Rows from block 5 of the image encoder of a small model that answers yes/no questions on an image's attributes, named by matrix and row number. Rows with one number belong to one channel. Each number is 128 + 32 x the weight over its row's rms, rounded and kept within 0 to 255. All counts start at 0. After the name is the row's rms in percent of the matrix's.
After each channel's rows are labels from the 100 images, of 14848, where the channel reaches its highest value: "peak at" is the part of the image that holds the peak. Only what is clearly more common there than usual is listed. The data: photos of arthropod specimens (BIOSCAN-5M). In brackets: how many of the 100.
# convs0: expand pointwise conv (encoder.blocks.5.convs.0.weight, 320x80x1x1), inputs 0-79
# convs1: depthwise 3x3 conv, stride 2 (encoder.blocks.5.convs.1.weight, 320x1x3x3), a 3x3 kernel
# convs2: project pointwise conv (encoder.blocks.5.convs.2.weight, 160x320x1x1, transposed), outputs 0-79

convs0.312 129 [125 168 113 125 100 145 108  80 141 142 122 136 171 129  94 124  83 127 146  91 159 158 166  63 160 150 139  57 116  90 126 128 119 114 128  91 159 111 155  89 154 164 125 122 119  82  96 135 103  87 106 148 133  82 149 115  73  89 163 126 170 119 137 120 133 183  83 144 144 129  81 102 164  89 118 144  97 194 213  58]
convs1.312 128 [136 143 147 177 172 150 182 155 138]
convs2.312 147 [ 87 156 100 164 154  92  86 150 166 162 100 135 151 160 151 100 158 172 162  93 163 158 129 151 168 175 111 109  97 152  79 115  97 101 102 120 113 166  80  89 173 105 167 140 167 169 149  93 100 158  90  90 177 101  82 134  99 143  72 142 168 102  93 137  92  92 139 101  88 184 121 158 153 133 118 163 163 123  90 134]
peak at: centre (58)

convs0.244 059 [102 107 163 193 141  90 158 142 120 145 131  83  70 109 161  94 131 115 145 160  80 138 146 171 167  85  89 126 155 171 174 139  95 174 104 178  80 100  76 165 107  94  98 122 143 160 173 141 126 168 133 142 139 163 109 159 140 169  94  70  84 128  89 158 131 104 100 100  83 119 159 146 144 192 145 137 167  96 133 163]
convs1.244 059 [ 89  75 122 128 149 172 130 147 174]
convs2.244 036 [147 184 127 148 152 143 152 160 147 192 159 121 104  97 142  98 101 172  86 149 169 105 189 137 113 109  55  98  76 145 140 107 116 131 127 137 137 110  97 169 179 154 174  86 133 154 152 175 129  83  65 128 146 184  63 127 132  96 141  73 110 112 119 111 106 149  73  72  94 196 105 117 118  90 193 169 151  60 118 166]
peak at: top right (71)

convs0.96 101 [130 168 115 124  94 157 114  90 143 152 116 138 172 127 122 146 109 130 136  96 165 147 174  57 146 146 137  63 108  87 118 126 117 124 140  92 157 113 143  79 129 159 138 128 119  83  91 132  92  85  85 153 129  94 150 110  85  72 125 147 159 112 126 120 155 181  53 140 141 137  68 110 169  90 110 152 103 182 198  51]
convs1.96 121 [119 137 137 132 170 150 161 197 157]
convs2.96 124 [104 149 116 144 154 102  81 154 160 143 105 155 151 178 153  92 155 155 155  93 154 150 100 163 166 167  92 120 104 143  81 103  94  98  91 126 108 150  84  97 154 104 191 167 166 148 123  83  86 151  98 106 170 124  63 138 103 142  83 127 162 115  98 155  67  74 161  76  94 160 113 158 174 138 106 162 164 130  79 160]
peak at: centre (57)

convs0.287 083 [172  92 119 123 154 149 120 165 101  67 162 132 117 189 100 101 133  86  83 169 124 163 120 148 125 105 149 128 107 125 112 181 188 107 169 158 113 172 106 165 108 124  77 159 109 127 166 170  94 159 172  71  78 117  92 110 110 123 132  83 109 157 148  69 104 144 110 122 156 181 137 153  83 164 192  87 138 114  96 113]
convs1.287 094 [ 90  89  77 143  86 111 160 144 121]
convs2.287 034 [131 179 148 122 174 181 120 125 147 128 124  97 124  80 162 124 120 168  93 152 155 113 147 141  83  91  74 145  68 117 163  74  74 189  95  83 117 136 106 160 175 127 160  86  98 140 107 161 133 110  82 112 174 158 132 129 115 108 164 174 135 123 153 135 123 150  95 122 157 125 201 121 140 200 136 187 149 186 120 179]
peak at: top right (47)

convs0.258 075 [159  97 130 129 192 124 115 171 104 103 207 103 114 183 137 107 179  34  98 210 131 115 115 145 142 117 142 145 132 125  94 117 158 125 134 170 119 134 137 177 104 150 129 151 126 151 169 189 133 105 196  94 102 129 110 144 163 127 116 122  68 159 155 111 146 103 110 123 154 134 132 128  90 179 158  52 127 126 125 144]
convs1.258 060 [109 164 135 152 170 192 150 146 143]
convs2.258 033 [121 149 108 145 194  75 126 127  96 137 121 109 113 132 133 104  91 160 140 143 137 161 159 144 147 152 139  76 110 144 107 165 118 107 177 141 129 158 157 174 134 156 119 122 111 125 183 168 140 123  88  85 152  92 163 102 158 127 153 158 156 102 118 115 142 190  86 166 134 102  82 135  88  49 180 131 159  57 140  94]
peak at: top right (32)

convs0.172 107 [132 162 120 118  92 147 111  91 140 154 114 110 164 125 132 126 128 144 160  92 159 143 222  86 145 141 121  43 119  62 131 145 120 119 133  89 154 103 138  71 152 151 120 118 110  64 103 100  89 122  97 156 140  83 122 100 115 116 124 106 147  94 117 135 124 149  46 136 122 108 113 127 158 100 103 173 125 181 194  51]
convs1.172 130 [130 185 141 137 191 159 130 154 137]
convs2.172 136 [111 152 105 158 165  91  95 152 142 167  82 133 166 179 156  99 164 168 166  87 155 163 134 168 177 170  87 108 104 153  81 103  93  71 106 131  87 173 117 118 161  88 167 178 156 153 148 106 112 179  91  92 149 103  92 144 109 161 113 154 179 101  98 161  93 102 165  94 108 156 125 174 168 126 102 154 160 113  99 159]
peak at: centre (54)

convs0.95 108 [122 184 133 138 101 127 110  89 137 130 129 121 152 148 104 137  94 143 129  89 143 154 196  44 116 153 132  46 111  83 122 124 138 120 137  89 146 130 136  91 160 152 135 135 113  79  92 114  91 100  95 137 133  90 130 102  37  96 142 145 163 118 109 114 141 161  75 131 145 138 107 115 146 100 112 163 116 173 197  39]
convs1.95 119 [175 158 124 171 180 127 153 159 131]
convs2.95 129 [ 98 162 117 146 175  91  84 152 159 154 102 150 149 171 155  83 158 169 157  98 163 158 113 164 174 158  86 118  96 156  90 109  95  72 116 120 104 155 112 114 159 116 180 159 152 152 146 113  99 161  94  88 154 108  77 144 108 135 112 144 165  99 102 156  77  97 150  76  90 161 115 172 154 117 116 160 173 117  93 146]
peak at: centre (50)

convs0.212 071 [128 126 112 107 119 147 137 113 211 155  47 199 159 106 113 173  93 134 160 100 138 112 100 130 117 144 102 132 151 126 125  96  83 151 116  32 144 115 167 102 134 125 144 113 130 113  81  89 124  94  88 146 138 136 143 141  88  92 162 188 180 128 174 154 144 126 198 153 135 110 103 104 138  60 118 175 112 119 132 123]
convs1.212 100 [113  63 105 112  98 143  80 105 126]
convs2.212 113 [130 101 180 140  94 146 144 107 131 142 158  78  94  79 102 168 107 104 108 155 122  84 128  89  92 109 163 109 174 134 154 154 161 174 159 119 146  99 149 134 115 171  83  95  99 136 100 153 175 102 138 175 110 113 172 120 141  72 112 153  83 119 153  91 163 159  98 176 148 121 177  79  87 158 172  83  78 148 152  87]
peak at: middle left (55)

convs0.1 096 [139  90 127 159 157 122 118 178  77 108 161 106 105 165 131  98 153  62  73 171 104 164 150 120 121 109 140 132 100 154 140 176 163 113 142 169 102 141 108 188  90 166 104 154 119 140 184 217 120 150 182 116 103 145 111 114 116 140 105 105  81 175  98 122 109 159  59 105 118 144 134 158  95 162 193  87 139 120 116 129]
convs1.1 086 [131 158 184 108 135 154  74  94 127]
convs2.1 078 [ 96 152 148 168 155 144 104 147 169 178 107  81 146 121 149  91 154 116 161 113 172 126 139 144  89 108 111  78 111 184 142 102  88 145  79 133 110 153 100  99 155 123 151 119  82 182 111  89 111 108  93 124 169  97 107 124 108 123  91 171 140  76 170 143 102 103 138 127 125 162 210 113 157 208 127 148 139 196  97 145]
peak at: top right (64)

convs0.23 116 [154 172 138 107 111 155  98  97 142 142 116 125 163 142 124 142 168 130 131 113 162 154 208  71 137 145 132  30 128  78 109 125 144 115 158  99 167 136 130 102 123 148 133 141 111  99 110 121  81 115 104 131 124  91 126 106  71  76 103 137 144 119 113 108 155 185  26 120 154 153 100 131 153 110 114 142 114 177 196  71]
convs1.23 133 [120 112  82 150 152 110 184 175 121]
convs2.23 155 [ 85 164 133 154 162  93  80 169 168 152 107 164 161 168 151  87 162 136 152  91 164 147  97 148 153 148  92 102  78 156 107  93  92  92 109 115 109 155  84  96 168 112 166 157 126 167  97  93  70 143  98 110 177 124 102 159 115 144  96 131 161  95 133 152  92  92 152  89  95 170 123 151 163 152 109 170 177 162  94 153]
peak at: centre (40); top centre (25)

convs0.185 090 [138  88 126 143 165 114 119 141  96 101 193  98 112 165 146 126 199  77  82 197 133 131 120 153 112 142 132 127 119 126 122 160 149 115 123 179 144 145 129 170  82 146 117 161 107 141 161 155 139 115 157  90  93 116  80 134 199 151  87 136  65 146 106 122 121 102  84 134 104 134 119 144 102 197 138  26 123 135 111 176]
convs1.185 061 [139 151 126 132 176 159 148 185 169]
convs2.185 043 [152 110 113 124 152 101 123 137 115 136 140  87 117 147 147 121 103 176 118 133 130 175 107 158 148 149 121 109 126 132 105 182 135  88 177 128 118 151 154 183 132 149 147 144 167 118 168 184 130 139 113 100 119 103 108  96 179 128 130  87 149 117 101 126 118 144 105  77 117 115  40 142  87   8 146 127 162  22 149  96]
peak at: bottom left (44); top right (34)

convs0.275 063 [165 131  91  62 121 177  88 121 143 126  91 183 181 168 114 154 138 130 130 157 168 163 115 130 112 170 148 121  90  72  89 101 173 114 161  92 177 149 157 110  76 148 148 120  85  73 131 132  84  96 130 110 121  68 148  89 110  93 138 166 142 116 162 141 143 156  99 186 157 149  66 112 126 142 131  95  72 158 134  98]
convs1.275 063 [ 92  94 168  92 119 133  83 120  86]
convs2.275 037 [122 152  92 184 139 152 154 160  65 171 120  88  90 104 125 177 103 115 111 187 141 108 119 123  88 112 155  83 115 138 152 118 136 184 160  90 164 137 163 187 170 113  98 105  69 152 132 177 158 135 114 147 125  82 191 128 145 119 171 182 117  77 169 124 168 148 117 140 140 149 192 145  91 133 118 165 130 125 160 124]
peak at: bottom left (58); bottom centre (25)

convs0.101 072 [ 96 168 125 116  88 127 146 104 156 175  78 122 123  89 141 155  99 181 174  92 113  98 171  71 181 127 115  92 159 102 143  92  83 138  97 111 143  67 140  79 195  81 171  90 143 105 104  98 157 122  69 189 175 112 178 146 116 132 143 120 145  95 130 151 139 125 118 130 113  96 143  89 174 117 104 175 138 135 168 111]
convs1.101 075 [112 113  81 112 126  79 145 108  72]
convs2.101 047 [170 101 146 100 115  76  89 111 119 115 144 196  99 123 112 119 140 162 121 123 108 131 145  97 159 159 118 136 151 107 105 182 153  92 152 222 135 147 155 129  96 170 135 114 150 107 158 139 151 133 114 104  92 196 137 162 159 105 120  58 146 143 106 121 129 110  93 123  78  88  59 127 110  64 135 119 133  73 114  95]
peak at: top right (54); middle right (41)

convs0.166 107 [141  77 129 161 151 120 120 165  97 115 146 115 106 155 100  91 154  95 117 175 106 152  87 168  79  94 125 171 103 159 135 171 156 120 134 189 100 155  89 165  80 149  77 142 131 176 167 161 110 166 165 100  88 149  93  97 154 152 114 117  88 166 140 123 100 133 168 112 125 146 149 171  99 174 172  76 135  91  55 167]
convs1.166 083 [110 183 179 104 156 157  96 136 128]
convs2.166 047 [ 84 120 105 194 157 137  94 181 136 164  87 132 160 130 153 100 160 127 160  97 149 147 138 167 103 118  93 104  63 163 138 117  84 136  98 141 105 185 100 101 172  97 174 122  85 157 112  97  82 113  74 108 144 131 103 132 138 169 107 119 171  84 160 145  94 130 155  78 132 150 103 135 165 103  98 199 184 107 152 149]
peak at: middle left (72)

convs0.40 115 [120 101 135  81 152 108 141 147 116 114 114 146 115 100 161 132 162 153 136 150 109  68  81 183  73 116 103 177 159 146 137 130 137 156  96 135 119 144 119 123 110  48 129 117 176 166 145 111 195 159 137 104 139 137 106 186 179 171 130 133 122 136 150 141 103  57 205 122  79 120 163 152 110 144 138  92 150  95  88 203]
convs1.40 100 [118 166 155  94 161 177  83 113 139]
convs2.40 095 [165 116  64 108  96 133 144 103 111 106  86  36 141 146 157 128 151 148 158 115 105 147 179 173 145 152 115 158 139  91 111 134 142 135 102  77  92 144 125 112 117  77 147 153 181 105 163 120 161 162 135 113 119 125 104  67 129 167 107 120 142 167  77 161 118 136 172 129 156 128  75 155 146 100  95 117 112  76 127 150]
peak at: middle left (75)

convs0.179 114 [ 96 154 153 126  91 116 156  94 154 155  95 120 141  72 169 157 108 180 176  78 114  79 124 138 122 139 104 114 155 124 147  94  98 165  88  91 140  97 143  87 176  73 138  73 164 121  85  66 183 110  99 155 180 123 162 171 148 142 115 142 160  81 121 167 147  74 170 122 102  93 113 103 167 101  90 142 144 129 150 163]
convs1.179 134 [126 156 135 147 196 158 150 170 144]
convs2.179 188 [148 143  87 118 141 130 132 112 125 119  81  72 165 146 163 107 170 178 167 100 129 182 183 172 148 151  89 149 113 112 110 104  93 126  86  67  75 174 117 115 141  80 155 160 169 116 178 115 132 171 119  71 137 107  92  92 104 177 115 132 169 141  92 165 110 125 162 123 137 141  99 157 162 103  73 136 138  96 122 162]
peak at: centre (39); bottom centre (26)

convs0.165 121 [ 91 152 131  90 111 123 159 110 148 156  98 156 136  59 153 155 102 189 157  94 134  74 114 142 124 149 101 130 163 133 157  87  72 157  72 101 128 105 145  96 175  58 151  89 184 125 119  82 177 123 102 147 165 127 174 147 145 121 132 166 154 101 157 154 153  81 215 133  98  88 114 103 153 110 101 155 134 126 143 148]
convs1.165 101 [ 82 105 132 110 150 190 121 148 166]
convs2.165 163 [151 132  95 108 115 158 144 100 134 111 102  33 145 126 156 123 143 153 152 120 113 156 194 168 132 151 116 165 137 107 120 121 125 159  94  64  93 154 106  98 128  90 152 148 170 116 163 111 145 168 135 102 140 108  86  59 111 155  68 129 137 160  86 171 113 129 161 138 162 131  99 150 152 121  88 112 105 115 119 163]
peak at: middle left (54); centre (28)