From a checkpoint of a small model that answers yes/no questions on an image's attributes.
Training: 8400 steps, batches of 256.
Rows from block 7 of the fusion encoder, named by matrix and row number. Each number is 500 + 50 x the weight over its row's rms, rounded and kept within 0 to 999. All counts start at 0. Numbers have three digits each. After the name is the row's rms in percent of the matrix's.
# v: cross-attention value (fusion_encoder.blocks.7.cross_attn.v.weight, 96x1280), inputs 640-799
v.48 082:516482476508524452553477513552581504533508505488528439512492462518430545486608522466553481487602504479497467466441616474556457452484552490448514508451507449456496563490477487422469480442525503570485458569494590503510455464503446554499488396490512540654549511445474529483466575554463435469487520552531469517458478564512488489488489523471506464519543480490421501553546485557528526463621536527520547419525619507586470513557442478545465467409445454476504529538550473620513462563501456
v.49 069:565434464517509476551445497576531522577523492489528467481501449506507529417635503482602453576565487467483519544430638490570483482503523491464543490553489423479507550467499429448423498447512559521507488606468581514519442452520438593456499408521465601714576471442476480483462591474470521484508570537482523511532488541507456512482475485524508481492509455531437471608508476511512468441619569499461572465517614530585489531557420449493468432409431421502504501509520447633532478583483463
v.50 027:505618499524557440507514598510602491551595510553439495559477513482484554534424486477525557434526528526555472482530516548444450543453461539458511502438401609483483435481544515502625459480469489453535506502530553463462528603449494508552538645518523483522504546505528478544487395589476414542523511518580510484456546572525535582526549603517491507508468629509551544453595514484577491565549465508583366538546471478468481486535531526583431546536509527527451484455543554605491497494554552
v.51 139:471574541484609528459516540525521492515602477571420472482449627445491566591494433497499483424465542563518466470516564641466464534472483554483499519431476535482447464514464494560604497536427569471478444494558417590490586546475465514526525506506479477459473547588567482558564491507524428512481497511545483468505518504500524538513581539468462440499458621515579474481486537572504506554445497478501495529681433593429437474545545486510412488532489482539481450483623506513537485450502512
v.52 120:472593508474595459461554546534550459505575476573446463520448571453469544602515459468511485402490514581521443417529570589454434540462492548477517547402525562445443501517469469551612479502458525492479440500546458579476581562453467536550523530529495464488478540512526476584534484548491406514485476531576443471454522526511533546507581566479464408507471633491557492479482514579518547551505452512536470509654487542460429472524557505558399497510480482514490467522612510567518457450518517
v.53 066:527466483497482451559492504535594493555459492475552433500501460521413532478601531469552485483598515479493474461439582466555483456458548494465474507476504445479489566499472483430472477437530488572464459579482580476516434466520437537476482404491518536621544501433472509493467572596458433470488507535530465549446470562500495471483480504483513452514566473496412468554501480552528537450608549511517531427499629492593472512539450479529450459421460455473494549537519470620494474541493452
v.54 101:449501493475530513487571508517563439460504498537484423503442536501452480650500510451380476451483555500526396409532521550448407491484472483520441441427564528478478563521504552472496430471496435510500402461555490595460537534484477481545465496522544452396476520467454513504510454560525430481436482460492445488466517509510548460478545530493465472456531521500452500422549504559523602530518454508536543454517520453448445488444497626531574532562514501504479510578539448468501469446508528
v.55 165:526466470510506449563487494552582491532501496470533415497494427522447544465604514482527493521566509450502459468449572454556468457451553491470479488477499441438485582482471484431461475426552497567488460593488585486532433479525441553496513420474493540593555544429438529475448595561450454441482523542529473527455485546508519459485478526460518447529556482505417478562516482551512520456615562509505542428518633540602445514563441435567450478443460457460478556570544469587506471578475450
v.56 050:583494500525503385515579499565491408436479487452481422442493409461464470424557473492529562474549519460399439408464498453548503408424524504435416398484474555503465499474491396494517489504503435445497538584449519463538419467492423453455547596449504458541544480506454533579447501458402495395478454470530539429447467475485587487477492485442489451478534536554511522579465469493504548489530509506502498507476571569519467483462454494474424494551463584464442524469493427592472500529597506
v.57 129:449597509480591400479529584478515446536592482593461487538434594479462523538443502455473458396484549580520469394529487601430414527494486538489491495457515600462451495490503484509590479527438525439494429456528496554432544528447502526539499534569490459521436540516505485559533455504516423529479509509565479439484505533502504552521578592548465471522450615467545537415511515544553519535504447520554423443614453480477448494578523585578425510477516461543514445484615517585492445481514517
v.58 118:547499484471462409526487491530530477532465461566485458475473487495428503511514556456577470495510470492488460445494554520473435482483496458460555527474487490420492545496526441462520503450506461477450404568492602513439446499474449532477536451528505521683528499417440499482458498547481502509461541560567466495462485479510513500502475557535486417490491500524465469561383494519486463479671486474512434456570636458534421485508466430544461462406451448494498500544618455613471462509481477
v.59 108:602543489526460448495501484465550472497459483533520442499533444544402522498554565471602475502520466495478480442494558476500481498523539491464537500478469490449506545521496421444470494450516449539463436603458632494486420509462441503469538467542525559604527522391433496467488525574442489520542519533616473481463471541556500526508462564510519469529456520525382457575426486528513486474646482527533445499537635447589486504557522415554431458427448458471503530490532441609479474553494465
v.60 037:451608480483570454465557617501494515547596451589448524528431617474477522531394504454465495463438525536540453454562423572406434524483491511494505540473526624493445497455510538557659479537474575448532449434560478508473573531469521487555493562547510463526400513561532507587505457520536445533440497547524473481436555532462498570510556564540471508489497623456618608423506531517544477548497428497574365480583422476443446493496522567540493510527510478556508461471615542579521472439508495
v.61 049:566385477530405558529446382522491492470397511439535475444557423519511470445593523524545514597536440440471532569447564422586583478510524472497501447548521391540533524499482476468347517455540468550492545563462527501553458449553462504435490398461479536503565482442477504449472556505479561462542509478429530579559454482506473429488454398487537520492539386540419438572469467491438479434539604491415632534431576536549511512458462419424518452495461519458492567554394442473496535540492466
v.62 032:620548541540420515491516478436551542469431510478514446517548463576420532536580548513629504522540477481453549498522510458494548500536523504484518521460468458544524540551485470469432501480535441600517528588424575517521429512509445459445501528530561606519525524444444485466557518530454501497634514492617479515492486554560503522464457570488525514545440488520391458557560497561488504481560472553549472557474571459611598519550559433512516457521452481476506544470440435532515521596490470
v.63 071:412558469471592428508529599525539516557592482569493506581443578489473535539456517446448457409510534531545464425528513567434411533502522496511505568462503557460471525500509524502593483507489524495509407452560503518447528532458503519565478519552533461588465522511509495529521497555507410514439492530535464464442518544490500554490548562528475460504491569433526521435533523551568502516525437528568405420558478416498444490565481593585458527463512458554557463486597574582504436465493516
v.64 050:533410471513469477565495424541479470481442502485548469449517456543524456461616498502524438558574477471446500525427585471582512443504512468480548451569572407540537567478492461492376507502490533526525530562456512555547443429552444570428489412492517547640548467452480482487507586447443594451497525467466552487560459490512456442484457428502523484453519419549474463597479449508481478424544540498427588448485602529560514516493452469410498464462438459465512538518443395563525518582515481
v.65 133:448533539489617527471539561482430485512627516515441549526441606455561529605444445519439525475477544545536502515507456580463501529487475536527474473497492548533482407466483564532550471536437572405534549430544423525494589521504548485557470563493489463396429517637595481536539437383546452510501488456443502464504553495483527510504563508463459512497499554482589533416616539484521508555394503501511544497540376551403515492473509623488532524584526537538501428442525542462528509452526535
v.66 048:466537536515513516442544537442474529496542534484469527550486526485516534554406490518448574466439512495559524505569387497424521540528504514553462577451446561516513435512511555524585478505487486510503511448540448433486536566472588438569494656494531453276461538547532502482514410502526482524536451495530470478473516494514556522518502547465477526526491552471529478432508547475503500581382447498547427534487407457456499483476568518520509560600602568506500474430479582417498541457521526
v.67 088:530423493518407579503442429505476524472417515429549523476563432508549478403488464544477539583494472450474539615496451440557572497530526485523480493569488459561529496520515494499426511504543479564482561493476443458543489464545545449455503477446486516417524448505502517462469528482492623484506504468420538558548459454493474471488441422481530548475536398531497455534399490477456493484418543491434503551370515513491527518445491415402558506516519544471503543505390518364510564504502492
v.68 165:554503477511447438526495478525584487500436482504533419490509441518412515426553544458573492474536475474482465436483537460515456469491535476460513513473500470437498575524506427444485493450532444575480414584466580484496421485485451516459557461506509536621547518394425525489453541614448490485477514561575475511456466527530508502495461534498514456523493485514409493560421483542506511465617502511511452479526614469595448494548486414563453464434464464470484543553536466553474462541495464
v.69 052:547462528532432608479487430444434520450435518422517507459559416512567480470504471548516520584482473446470547576493470443535599493498476502524488448552473437537536453492468498502360534502542462519522562528454452462542491477527525443471500524470484529362501466506488516463496523452484610491564474449453559515557488463515483477509445436473535538475524431550478448544478481442444503514417538491446560534413445550475589496451541409415563524574533540476477527448379468374492569506518496
v.70 051:395566494471588440496533620515520507558613510568478507552436603474454522564422510465429480369488544538542455427524466599435418527505480493481515561458538588473456515483517543505653478532464551467526435441567481523456554521444520521572504532538522462540450523565529492548525457493526417533441508527549451486428524518474520558493557554515446463501482600461570572426538516530557515525490434497591417445567446452469443506544476605548454513470513472557532460496626554546504437468508539
v.71 116:493590490477596423486579564488501452516592473577445477542444563469445544622503524443521477392495502559535451386524531575441421531477486529479524503418507584446464495509480503498584465502461522428486445495521524544453548535449480524543511556547543472522478527500515470556523445488488385521493485526595442430434522537513531539503567590498456442506469600477523521457563509544542529543557437516553477462624502474486482478528523586574461497497493489505503461457616501615492437478528512
v.72 122:531441517510469592513503463496456532474459513417519538465548425502569468485533472548490538573521492446483538582474500431577603484491477506532484477525464435564537452470480546523415513497517490486550592508486476466576483484542495491491469520450500515435523465543524493496507515433502530454526498456417531499531489492486506463489463418468526547471540433530505473535555464446462495481431520520452592509385472560488580508426498471398532522561520550472473528446381471485513561522503519
v.73 067:527388510521433572505448417505493514475419518414535500439549417527563465433538488544497527579514474449473520593448505433580583473484508481494474464561501403551535504529469501486364509487534470555507564529459483473558463437550511494440481446436478535442557482481497508445489549482514568464518495460417550535572457467496476408483457412469543522479551391531453451556476471462443491448468583482426610529402522543508541496462477440425515487531499520462485540538390454392487552523500478
v.74 200:559512470497449419528497493527552482513445469524526424495511444514412517440553546450569482466521467478483462430490544463510441479488535487453531518471503492434488584511508433442510486465537455547462421578468598487487430487473452526471544471524513536608543525390420524493453534579443478493483517567586458504454468520525523505497478549509509449523502505512416491556412481547494505462634498503518438480549624465595443501553479422567443463425459469464492538541568469585474454546502464
v.75 157:538487482517522440544515514544580504524507480480529420501491448514423540478610520470549508473585506473497464454452582457547458457461543489454494495457514474462489571503474484414465475433541489567473462575483600486529443472518448538490515460486530536606550545444455538493462568563445434458486514551549468530435482557521540476484479537462516452537545492503422502557524489558530528459625524521512510439524636523599448508565454476557454474459461481473484549559558479608498464567498444
v.76 041:403473468459585413569494562596551527578601501545513520553419573456516511484502456452387453442555535556504477511500554533511430471472536472517489520523598506485469565462544544508596497520482624450510485434564486563459564472530485574542428424520473472638504482506527504550509525480545455491394519513435477520500496518434492509503565493551475487484553500444563588433547504540527502499540514521506534388527500477532407531512394605503444504413468447568552464586583561562536417521491541
v.77 284:548601469494516388503566514486552435491507483534505428519478478520430518501549549449534464456521478524505471394495546518454438514526518547475537477449510543441489561503490446484522474456498461524487423564489567514447487509435474529497548540573537504544505534400427483538482492577431457522513489515583460471438479545543538536501528551519496483538471566483447485524469486534540544503597413558522427482588612434572472501558540486608421480487484475455510493527522459630474450523522493
v.78 078:421551480459573432534578574541526485556591473610455527506418581476517474557455493447434478439507547560514460430512517595453434495430423499491511494470506590444431485450517532553616524525445558349551469452533517552439531511449482565536460537554485441582467472565532475590521458491544438492448526515520511463485525529450509527507569534571464457483489608469611570442582493483542503495552457495534498417618421521437448493533468628522409508529496479575489431496610468658496443467508522
v.79 090:518424506541497568529461458526466543522498529435531524478528442509592494426560448548504515594527506453473559611468529454591581488489494510513482461567496457557502481486483519509403519505503545515543588496485471479561509467553517516475466469454457538454526449513537507482491555417508578475527512476380588521591516494481461466492486428459532545476543423516513487539565483453481478472412586480421625531420471604509560514497470485397534496531502507495486524501390494447531550539488493
v.80 041:602521552557421592454470442400479589493417526427524454513577431536458570523524536512590491525483497474498558506517459424504551531592553527509505526477443483553578481544440513428399461466551424639505514532437507448521459546468508441471512554495547569374479516467464496414538516526429517512609471494578489505492512510579474501507445551413540558531492469488364438541576510536509514530439498543523466539412560413572560524548534477492570499493559522472506548425408534412490578542496470
v.81 180:498391499530406571527420435509498556478401526423557554475561417539543447403512509562480528599508493434481532586487491388580585467495495462515478513579512436547554502490525542516427556488549457551514567499469498449578456469568522493465474452443460513492536448481496534439482543504533583488505498463419536567568490456478437442504446421517547553492555391514485500533494478436465481450479555478449551521343507503505523521486458457416553498487501504493488555558396493442500561526438489
v.82 067:449556552497525536440504522432447502463529521496461544529506537466536487535377465525418509463428516498549532500555347531442531557537467518558471528499466562521490424514505523534565503546477495497514520390538387481489556562472570428539508625490497431292431510574534492500517411468534526522508447466484487476504540476500518528510516513491486548508473518466583504393475531473505507564364447501520398556465367493424501483449554548497520548572569540512490445466475569338485521423522539
v.83 048:555401498522433574523421402489477500474413518404517492449565400517553470469564481542520511603496464462463522569456516430574592469476500491495487458561484422545539484485481500499352525465545455525497567537466494474550470449537494486456491469452461526423567478479513497443468550448477591471541491455459553539581498467504490450477443408466546525475527398525444436551487467444437483488461595490421639536399518544521560487452495416427517496513507527457481553519381447422482555541482515
v.84 071:542409477516379569529463414502504533479386512443554518453570419533550452414531496554507504605504463453469543592494530418569590480506505480522508509571475398534537524496512491509382532481543464562498556552460494463557441471547496508463488477464471534482567451453474505442477559522514620486527510470422538556569460480493472458493439420519545533472533390528457432569417474462436490461474555497426535517401536506518532501457489397399533506487503528469503555502371455443487557538455504
v.85 084:606456486550412522512461441467525498484411510439563442484578401558430526439598571517586514556536443444486516538487535413569540479539574486477527509528503412505564543515493480431381479453583437620454512593444587448559419483531497482444540408481527570506575517400453522417468573546423527506563506515530481535499452511549487478504423478468541514537510413538360454582459482511470520450566534520486516547441638467618537526514503387504517470455451475433508568535424471450492526560491457
v.86 126:474518451492490446500479464521592469481471513529545429514504462526469483443528542460512479469499498524508456428526539503508418508486535509488488516499570469417496594562530455507519508459518448561482379522497527533472482511479452536503525494548486501556531506369445528498470531625496505502460494514561488500549492504525484492507519514550509464511468492485426471499457458558533530495582519524498473518558572403565411511580506472563441486420485440468492532622507488515477458515450495
v.87 106:419597533471638467458532587478482468496649481558427488516430608472506526592433465474466481394478554559535471406520464613404451533484487541506459464436481554474443447494461506515595491542435538455525470439549428550437573549442505489547512557533484453438420564582547484560531452477515412511475476490542489418474527526493532540524584551487455480525443611464580530398594539513556517562425460500572465464606369531428479472550534588568477519532518487542495430454588525495487464443554514
v.88 124:489598526476608430482566591500482473538623492579427468533423588463475568596471503439516489406507531552524465422507498591410419523493486516492515488448497595459454467476500499499577455524438546405497460491528534536447544532445503513543517539549534486523453553548509484548524437445493401525487512544571474445441544530516534550517552604487450458526455602488529541449580525530546507541536466520562464460637466499479475489541520595580468508517506491534497428462624528569509434472539501